python train.py --model="CTC audio transcriber" --dataset="read English sentences (LibriTTS-R)" --train_examples=15625 --noise_aug=0.002 --time_shift_ms=100 --n_mels=40 --hop_length=160 --input="log_mel" --spec_augment=true --win_length=400 --tokenizer="char" --vocab_size=32 --arch="transformer" --norm="rmsnorm" --norm_position="pre" --activation="swiglu" --mlp_ratio=3 --head_dim=32 --fused_qkv=false --bias="all" --qk_norm=false --layer_scale_init=0.01 --parallel_block=false --inner_norm=false --kv_group_size=2 --subsampling=2 --layers=6 --width=384 --positions="learned" --init="kaiming_normal" --residual_init="none" --optimizer="adamw" --lr=0.00064 --beta1=0.9 --beta2=0.999 --eps=1e-06 --ema_decay=0.995 --steps=8800 --batch_size=64 --epochs=36.0 --lr_schedule="step" --warmup_steps=440 --weight_decay=0.4
Rows from block 2 of a small CTC audio transcriber, named by matrix and row number. Rows with one number belong to one neuron. Each number is 200 + 30 x the weight over its row's rms, rounded and kept within 0 to 999. All counts start at 0. After the name is the row's rms in percent of the matrix's.
After each neuron's rows are labels from the 100 clips, of 14976, where the neuron reaches its largest size: "responds to" is what is common among them. Only what is clearly more common there than usual is listed. The data: read English sentences (LibriTTS-R).
# gate: MLP gate (model.blocks.2.mlp.gate.weight, 1152x384), inputs 231-307
# fc1: MLP up (model.blocks.2.mlp.fc1.weight, 1152x384), inputs 231-307
# fc2: MLP down (model.blocks.2.mlp.fc2.weight, 384x1152, transposed), outputs 231-307

gate.551,092,224,242,199,172,207,178,179,206,200,129,221,211,210,190,188,156,175,261,223,205,229,188,226,267,231,213,195,161,215,197,213,202,232,146,239,201,182,172,190,162,163,211,146,225,234,229,237,202,242,159,178,234,237,226,210,201,206,206,223,192,200,220,190,137,192,187,202,217,186,195,177,217,168,241,169,204,192
fc1.551,093,154,237,181,203,225,232,189,223,236,226,229,218,226,133,169,174,167,174,220,215,195,188,218,217,165,202,185,238,188,170,192,188,232,185,187,250,220,198,168,220,228,187,276,219,184,169,203,190,211,206,212,209,226,185,212,185,191,155,251,238,203,200,184,160,193,200,246,178,195,243,183,239,233,253,158,243,232
fc2.551,102,190,195,197,217,194,182,217,177,238,138,246,245,176,228,168,250,208,204,202,197,192,190,217,202,210,153,177,151,217,195,207,218,243,230,212,137,179,156,246,186,183,212,175,190,226,194,227,191,252,154,225,186,134,269,223,176,199,229,200,189,197,212,234,209,232,216,186,216,174,206,256,184,207,141,225,123,228
responds to: the word "i"

gate.3,097,199,180,192,218,200,223,216,214,199,210,197,172,211,146,198,168,199,198,239,211,215,177,173,158,250,204,140,216,237,161,247,169,281,181,155,158,188,227,208,213,223,178,231,229,221,188,237,203,214,213,196,184,236,198,267,203,195,207,173,252,169,192,234,178,138,206,207,231,207,162,250,217,230,202,183,183,216
fc1.3,095,226,201,217,132,245,176,219,231,199,161,174,171,175,236,225,224,230,212,174,194,190,186,211,241,168,205,169,183,133,153,157,182,179,169,222,229,201,202,226,161,211,170,200,242,184,211,208,181,193,180,182,147,168,249,149,216,217,186,194,188,185,209,224,167,187,222,157,220,200,220,229,185,177,212,159,206,201
fc2.3,091,275,251,213,243,171,183,201,241,199,256,172,247,235,160,181,240,161,152,197,188,225,191,174,186,179,191,284,204,236,192,236,216,189,213,238,194,197,203,227,184,183,187,208,216,200,204,226,249,174,208,245,227,140,201,251,185,218,218,201,212,158,172,195,204,227,153,193,143,230,178,167,157,182,168,267,214,169
responds to: voice: male

gate.552,103,185,207,282,173,220,171,260,241,179,239,224,186,169,230,233,200,271,212,162,189,261,239,171,169,190,161,227,203,175,190,208,168,192,224,228,195,216,210,215,179,233,241,204,193,182,229,269,214,198,242,225,230,181,223,206,144,201,170,181,197,193,218,199,201,230,175,221,234,189,208,178,238,215,143,186,216,171
fc1.552,114,118,250,198,191,140,199,245,232,181,210,169,207,201,203,176,211,184,227,209,171,270,193,201,220,169,135,175,202,209,191,198,164,280,187,177,149,211,227,199,178,188,152,210,183,159,256,260,172,196,230,208,217,238,216,213,207,200,135,209,141,135,221,186,203,179,225,269,238,235,216,161,216,192,196,186,185,279
fc2.552,111,232,215,119,214,209,194,129,147,282,175,182,209,204,174,207,179,144,201,174,250,190,210,197,211,242,200,204,230,201,231,206,209,141,185,145,233,248,195,184,230,207,179,190,263,181,249,193,234,208,99,199,171,186,187,199,196,204,243,211,203,232,205,206,194,127,191,109,209,236,154,229,116,235,237,227,210,219
responds to: voice: male

gate.465,100,196,191,191,185,183,280,196,198,232,200,170,188,187,302,203,227,239,185,280,161,210,162,211,197,182,193,212,219,177,219,191,197,223,160,192,232,230,223,195,177,214,250,209,222,208,195,243,166,193,145,164,239,181,207,182,202,195,191,188,176,178,204,204,184,136,191,225,199,239,235,172,194,194,176,223,182,228
fc1.465,108,199,204,180,188,212,174,200,229,210,225,230,180,218,200,161,162,182,258,206,206,239,200,183,207,186,162,249,206,186,187,209,246,163,242,237,255,188,248,223,227,192,156,220,174,179,209,164,189,235,228,201,120,172,223,221,215,194,238,216,175,212,235,250,259,200,265,199,166,212,211,227,225,201,179,218,185,151
fc2.465,098,165,246,184,176,204,203,192,152,225,200,181,218,205,234,178,232,204,152,253,180,238,190,197,186,236,189,141,192,245,220,187,176,196,175,205,186,267,186,163,217,202,238,196,233,210,200,198,260,188,190,283,200,167,197,198,253,203,253,229,186,180,211,168,193,213,193,197,242,207,175,186,203,227,218,199,202,248
responds to: the word "and"

gate.140,094,243,226,248,194,207,246,192,186,157,213,201,223,196,201,197,222,201,154,241,238,245,208,175,224,228,191,169,186,231,213,142,206,168,215,181,224,194,224,197,205,239,223,200,226,187,199,178,198,173,118,262,232,183,246,164,208,188,223,216,214,224,187,242,238,210,205,143,197,221,215,242,200,174,194,185,235,149
fc1.140,090,142,185,167,201,233,217,227,209,180,208,182,213,179,213,214,231,182,180,214,193,181,212,194,202,204,228,153,152,173,199,199,200,205,247,196,197,257,200,132,164,181,162,226,190,281,29,240,206,203,277,209,217,224,172,178,140,177,203,230,189,239,237,174,223,218,196,199,155,190,214,193,242,239,139,179,200,199
fc2.140,086,231,201,171,249,201,189,159,209,231,159,262,205,204,183,200,184,156,252,219,225,184,223,213,209,246,227,218,183,240,165,228,224,208,138,225,176,139,276,221,187,179,179,157,197,216,96,215,160,222,247,235,229,232,258,203,178,190,169,194,206,154,212,220,167,203,204,211,193,210,174,173,140,153,201,198,214,196
responds to: voice: male

gate.43,107,204,187,175,198,177,216,193,172,168,156,236,225,178,233,215,223,225,164,145,168,246,215,212,201,198,223,224,253,186,169,186,234,170,218,212,96,209,180,185,156,220,146,204,194,209,187,208,169,223,197,224,203,189,280,217,164,214,173,154,208,207,166,156,206,196,179,182,215,215,251,227,198,151,207,178,203,216
fc1.43,095,177,166,175,146,222,212,212,282,211,180,198,139,227,268,204,228,228,257,163,146,198,229,182,205,167,203,309,173,192,222,199,237,223,204,231,223,181,171,194,207,234,155,210,205,223,216,226,229,251,203,162,206,194,227,200,171,198,220,219,221,166,174,209,210,130,229,244,166,162,180,223,211,225,128,246,222,190
fc2.43,107,194,193,210,205,233,247,180,245,194,193,157,204,172,167,242,183,191,138,268,202,226,232,179,216,222,211,160,223,223,205,226,162,219,216,189,197,190,183,145,240,135,216,233,190,180,161,259,154,221,191,206,174,184,162,180,255,200,173,220,193,203,253,228,215,201,215,165,248,256,228,266,203,200,207,207,197,214
responds to: the word "you"

gate.628,116,180,178,179,168,129,166,238,229,108,227,161,134,202,181,226,156,245,179,197,223,221,178,192,207,223,211,140,235,177,170,180,199,173,197,181,164,185,161,232,193,214,205,161,189,231,214,233,231,187,187,218,207,226,226,206,178,176,250,161,185,212,207,205,174,187,197,167,199,222,172,209,174,227,193,158,246,203
fc1.628,103,139,210,278,197,189,212,232,229,242,214,206,205,220,212,204,190,246,237,216,169,183,180,212,174,168,187,211,213,229,269,187,242,166,229,202,171,210,227,184,220,195,232,188,182,188,180,148,147,190,242,248,190,183,165,183,214,241,252,222,216,223,207,263,235,226,200,231,210,248,187,229,192,169,169,221,188,179
fc2.628,111,287,171,226,220,220,220,219,189,199,153,250,181,115,202,190,205,168,220,227,176,222,195,211,213,195,178,237,221,215,218,255,205,239,171,168,199,165,183,217,197,163,168,240,209,200,156,214,205,251,178,159,187,227,223,182,169,224,202,175,195,199,191,252,184,206,209,196,170,168,183,198,183,189,178,220,182,230
responds to: the word "of"

gate.129,095,226,151,162,204,173,172,172,153,246,171,232,226,223,200,228,118,172,217,183,201,217,198,215,228,109,189,206,206,239,199,202,167,248,230,212,164,242,156,232,166,203,156,176,200,186,211,177,148,185,175,166,220,237,172,167,196,215,181,212,171,206,182,179,148,179,159,215,181,181,218,208,173,192,172,235,147,197
fc1.129,097,230,201,178,200,161,227,233,192,189,179,196,208,222,198,211,163,181,225,204,230,178,202,208,184,264,192,195,160,221,165,219,215,218,164,180,201,185,191,251,213,215,213,178,263,218,232,200,235,193,178,204,186,183,164,191,162,222,192,203,180,202,167,207,151,149,165,216,128,188,208,205,192,199,214,210,166,172
fc2.129,102,138,199,179,175,268,220,181,191,267,218,217,222,219,199,184,159,223,245,204,213,185,213,219,247,157,183,145,198,238,167,144,125,238,225,181,185,270,207,174,199,227,232,250,125,178,178,239,129,225,173,215,223,232,226,215,186,205,208,159,183,187,225,158,250,219,253,225,215,169,161,222,190,156,194,148,219,222
responds to: voice: male

gate.81,114,217,267,188,174,263,163,216,200,236,211,220,222,213,189,197,168,245,235,200,237,255,211,157,171,205,187,181,205,167,163,226,231,189,235,152,225,211,197,228,192,237,196,148,184,205,241,226,174,148,227,196,196,199,210,265,197,227,216,181,226,174,203,227,215,246,159,223,168,206,193,161,173,210,188,202,248,217
fc1.81,123,198,261,195,189,215,206,247,206,213,184,266,202,181,192,187,196,242,247,180,218,247,165,221,188,234,181,185,201,179,162,230,218,246,189,208,222,225,219,227,209,214,194,222,235,203,216,226,199,228,201,195,191,186,218,249,193,204,186,219,241,143,227,169,217,209,243,178,185,217,211,173,253,191,199,167,243,211
fc2.81,116,181,220,175,260,223,191,200,183,189,200,181,210,143,202,188,162,148,176,188,256,198,148,181,191,210,206,234,151,130,205,163,196,188,207,196,246,214,171,242,151,215,245,217,218,191,225,210,179,194,235,209,225,168,234,196,194,219,187,206,219,201,162,200,206,168,187,229,157,203,208,154,175,229,186,166,250,155
responds to: voice: male

gate.472,106,278,188,211,208,162,197,269,206,189,210,245,207,169,231,240,221,241,179,143,203,192,200,209,226,215,209,227,195,202,186,188,146,109,257,176,209,250,194,186,189,218,242,178,154,187,202,223,177,222,197,148,155,162,177,178,183,219,211,167,259,211,218,223,208,175,283,224,174,194,189,279,192,175,216,257,190,200
fc1.472,100,221,221,206,185,180,196,190,180,190,216,240,218,222,192,212,210,178,219,195,186,158,186,222,178,167,210,203,271,158,223,228,280,136,190,212,200,164,174,157,209,177,165,190,142,213,239,207,166,198,266,209,221,169,207,142,192,216,175,214,205,276,210,167,173,210,263,208,222,216,233,224,150,205,279,168,231,172
fc2.472,104,190,128,160,197,178,218,235,189,208,177,178,163,217,257,201,144,165,197,195,197,191,229,198,202,154,190,212,178,214,181,116,111,179,174,193,215,243,241,108,230,190,187,242,194,219,187,161,199,205,236,213,183,304,177,193,224,210,153,202,157,178,190,199,178,173,161,255,214,163,178,273,193,175,189,251,161,231
responds to: the word "you"

gate.386,089,220,200,215,229,205,256,216,211,184,250,212,196,220,204,212,178,196,262,185,180,196,175,251,178,252,209,260,181,211,205,215,221,157,198,205,203,158,194,250,207,177,186,208,204,223,175,173,280,185,265,167,204,187,193,199,208,217,202,245,191,144,211,207,215,170,123,247,136,213,174,220,234,271,189,254,207,250
fc1.386,085,272,213,210,185,192,208,170,179,197,228,203,148,194,188,228,158,198,190,216,207,214,214,229,198,234,181,194,227,105,152,196,191,210,199,226,241,247,175,163,196,201,175,188,225,187,248,232,172,284,185,213,218,203,155,162,164,226,186,184,193,250,236,225,173,164,234,214,216,203,189,197,219,230,226,195,238,186
fc2.386,098,207,159,179,219,174,265,228,253,174,188,217,191,189,236,228,178,241,166,209,212,206,144,197,246,185,174,204,150,249,170,175,249,195,160,171,198,193,194,253,122,180,260,210,242,193,209,178,196,199,149,182,194,195,174,189,186,194,209,214,187,211,180,163,194,155,93,212,201,238,205,186,201,203,232,233,195,163
responds to: voice: female

gate.674,090,168,217,197,188,227,200,119,202,210,152,244,199,233,161,184,149,165,285,208,156,209,248,187,176,211,183,189,216,208,146,231,209,227,203,215,217,173,183,195,228,188,199,176,189,191,225,207,213,199,195,162,259,244,255,214,191,193,205,206,221,226,222,204,253,184,231,228,188,189,184,215,241,216,230,164,213,185
fc1.674,085,162,206,163,139,135,214,171,214,189,219,181,180,194,275,183,203,225,147,216,215,235,209,202,195,166,203,175,174,218,216,157,216,217,185,197,209,193,197,176,183,201,179,222,233,192,250,254,205,227,181,192,216,245,181,205,172,178,177,198,166,158,189,159,238,206,132,240,198,192,175,187,185,203,192,230,162,189
fc2.674,083,221,221,256,216,217,257,210,228,177,216,198,198,215,120,219,203,177,224,191,137,171,199,251,163,208,236,184,197,215,182,214,205,194,174,175,101,170,199,174,183,138,197,185,206,186,201,161,266,168,177,231,225,219,218,189,168,207,178,153,231,179,196,172,180,185,219,163,214,173,205,197,221,206,205,188,213,203
responds to: the word "i"

gate.690,108,195,168,139,114,206,181,173,183,196,187,180,211,230,233,205,262,176,192,227,242,200,181,166,225,190,163,223,146,117,149,226,204,253,168,259,214,197,239,197,165,165,177,270,218,227,203,230,158,206,159,155,199,216,194,155,235,181,198,169,177,187,217,220,199,191,212,268,215,198,227,205,237,230,245,174,219,190
fc1.690,117,176,232,127,246,202,212,179,253,166,192,192,259,149,173,213,219,197,164,231,221,218,216,199,157,203,170,196,174,202,212,241,206,228,198,204,199,217,206,224,193,202,188,205,168,232,240,206,230,239,157,171,176,207,206,189,226,175,185,205,227,204,206,243,258,216,222,215,196,205,177,212,230,250,180,207,264,237
fc2.690,121,171,191,173,184,238,189,266,194,230,198,192,167,154,210,177,169,172,165,202,183,162,198,139,209,158,191,189,211,185,224,180,196,162,178,197,218,222,154,220,203,242,179,204,194,237,194,186,183,129,193,155,185,194,175,160,239,200,183,279,152,212,212,173,147,127,182,221,192,143,200,178,225,208,173,202,176,179
responds to: the word "said"

gate.42,109,278,182,166,243,223,190,230,168,230,215,227,231,227,177,193,228,173,175,172,150,178,211,207,222,208,186,258,280,204,217,222,207,216,251,205,181,148,155,189,178,204,137,159,178,166,246,207,207,181,211,173,194,157,221,203,191,189,138,213,213,167,170,144,172,258,176,184,173,194,191,224,194,229,202,246,233,226
fc1.42,106,229,217,167,187,223,194,224,210,251,243,233,264,227,178,197,257,252,208,201,149,180,257,228,177,249,215,231,241,208,215,239,157,210,193,198,159,215,164,196,211,182,227,264,193,185,192,161,193,204,247,198,196,165,202,241,207,218,157,185,193,171,215,218,177,218,205,175,197,195,199,225,235,181,216,224,160,208
fc2.42,111,177,175,227,206,201,229,240,161,185,195,248,204,190,238,221,207,187,235,223,237,161,159,228,209,185,158,209,195,208,202,178,213,272,166,161,208,171,215,273,164,172,176,191,249,235,198,208,182,206,211,259,197,221,260,174,195,221,197,222,191,168,194,203,145,214,226,256,137,207,171,186,199,226,211,214,259,173
responds to: voice: female

gate.609,091,177,217,182,178,232,178,198,197,174,161,192,177,221,173,194,104,204,197,200,198,209,146,216,235,176,223,102,196,165,205,184,186,207,221,164,184,166,178,182,158,195,262,211,211,196,222,168,251,198,203,204,251,207,201,236,157,184,190,234,194,223,241,217,161,173,161,114,276,189,192,133,204,192,202,199,218,199
fc1.609,097,204,224,161,238,186,221,213,179,212,190,200,188,184,242,209,258,220,201,150,174,198,265,151,166,175,182,242,207,208,243,190,197,184,190,175,138,210,193,194,218,158,182,201,185,185,171,266,197,238,198,190,160,148,179,205,196,195,159,148,177,148,207,216,223,262,199,247,186,203,175,261,191,178,146,232,144,191
fc2.609,083,201,157,182,206,180,191,184,189,195,218,174,151,139,173,226,191,222,176,128,161,200,166,222,189,198,249,192,172,207,192,193,196,199,210,141,181,233,204,187,225,198,219,186,219,178,210,195,223,176,285,224,161,164,175,179,198,209,232,169,196,204,177,232,183,230,151,164,177,222,186,221,178,221,200,178,254,183
responds to: the word "i"

gate.503,098,204,204,205,180,198,190,206,230,226,192,234,175,238,178,209,253,249,247,218,204,205,228,202,239,237,147,221,218,171,238,216,205,152,253,209,171,201,247,192,201,255,191,258,235,184,227,189,237,200,242,200,233,190,195,202,167,203,184,208,196,162,188,178,250,127,189,197,197,185,173,206,203,215,202,235,242,175
fc1.503,092,200,224,162,246,176,197,204,204,229,203,205,196,218,216,178,163,186,153,185,224,141,149,206,215,170,237,206,249,138,248,160,218,221,200,216,212,168,205,157,201,234,180,182,190,202,174,231,242,169,196,197,174,231,166,182,211,190,178,240,176,243,163,189,190,210,120,130,211,170,254,207,250,203,252,268,187,169
fc2.503,085,152,188,291,199,235,133,187,187,262,164,209,242,128,233,211,216,185,197,175,250,227,194,191,176,162,211,187,121,218,199,223,221,186,199,179,196,250,201,218,233,207,215,216,199,224,234,165,231,210,209,216,227,207,273,225,211,204,233,186,206,167,226,177,224,162,241,222,254,200,233,196,219,205,148,211,193,173
responds to: the word "be"

gate.440,104,217,245,151,204,191,216,193,187,213,209,250,195,187,174,171,234,219,211,205,198,225,209,216,176,208,206,246,171,199,223,224,139,266,220,181,170,237,168,189,219,247,197,230,221,139,188,189,232,235,183,176,205,217,216,239,180,194,220,172,241,166,213,177,257,223,205,230,178,171,220,200,280,178,233,213,195,237
fc1.440,106,212,199,219,177,219,195,107,176,234,220,229,180,232,184,190,153,159,266,210,191,163,213,139,268,127,181,217,176,224,180,207,196,174,218,168,227,193,174,202,189,197,156,229,130,220,223,213,169,161,194,220,167,232,203,175,236,192,198,205,167,230,205,215,165,196,181,229,215,204,224,223,142,214,203,224,200,216
fc2.440,102,234,187,193,231,166,182,234,192,174,206,234,197,253,142,165,134,186,156,164,166,199,208,166,184,154,251,146,243,184,216,190,261,215,209,167,171,156,219,191,177,199,149,270,198,187,218,184,240,232,240,166,208,199,201,171,226,221,163,188,190,191,190,234,166,195,148,172,222,210,233,239,215,247,195,191,223,196
responds to: the word "you"; the word "yes"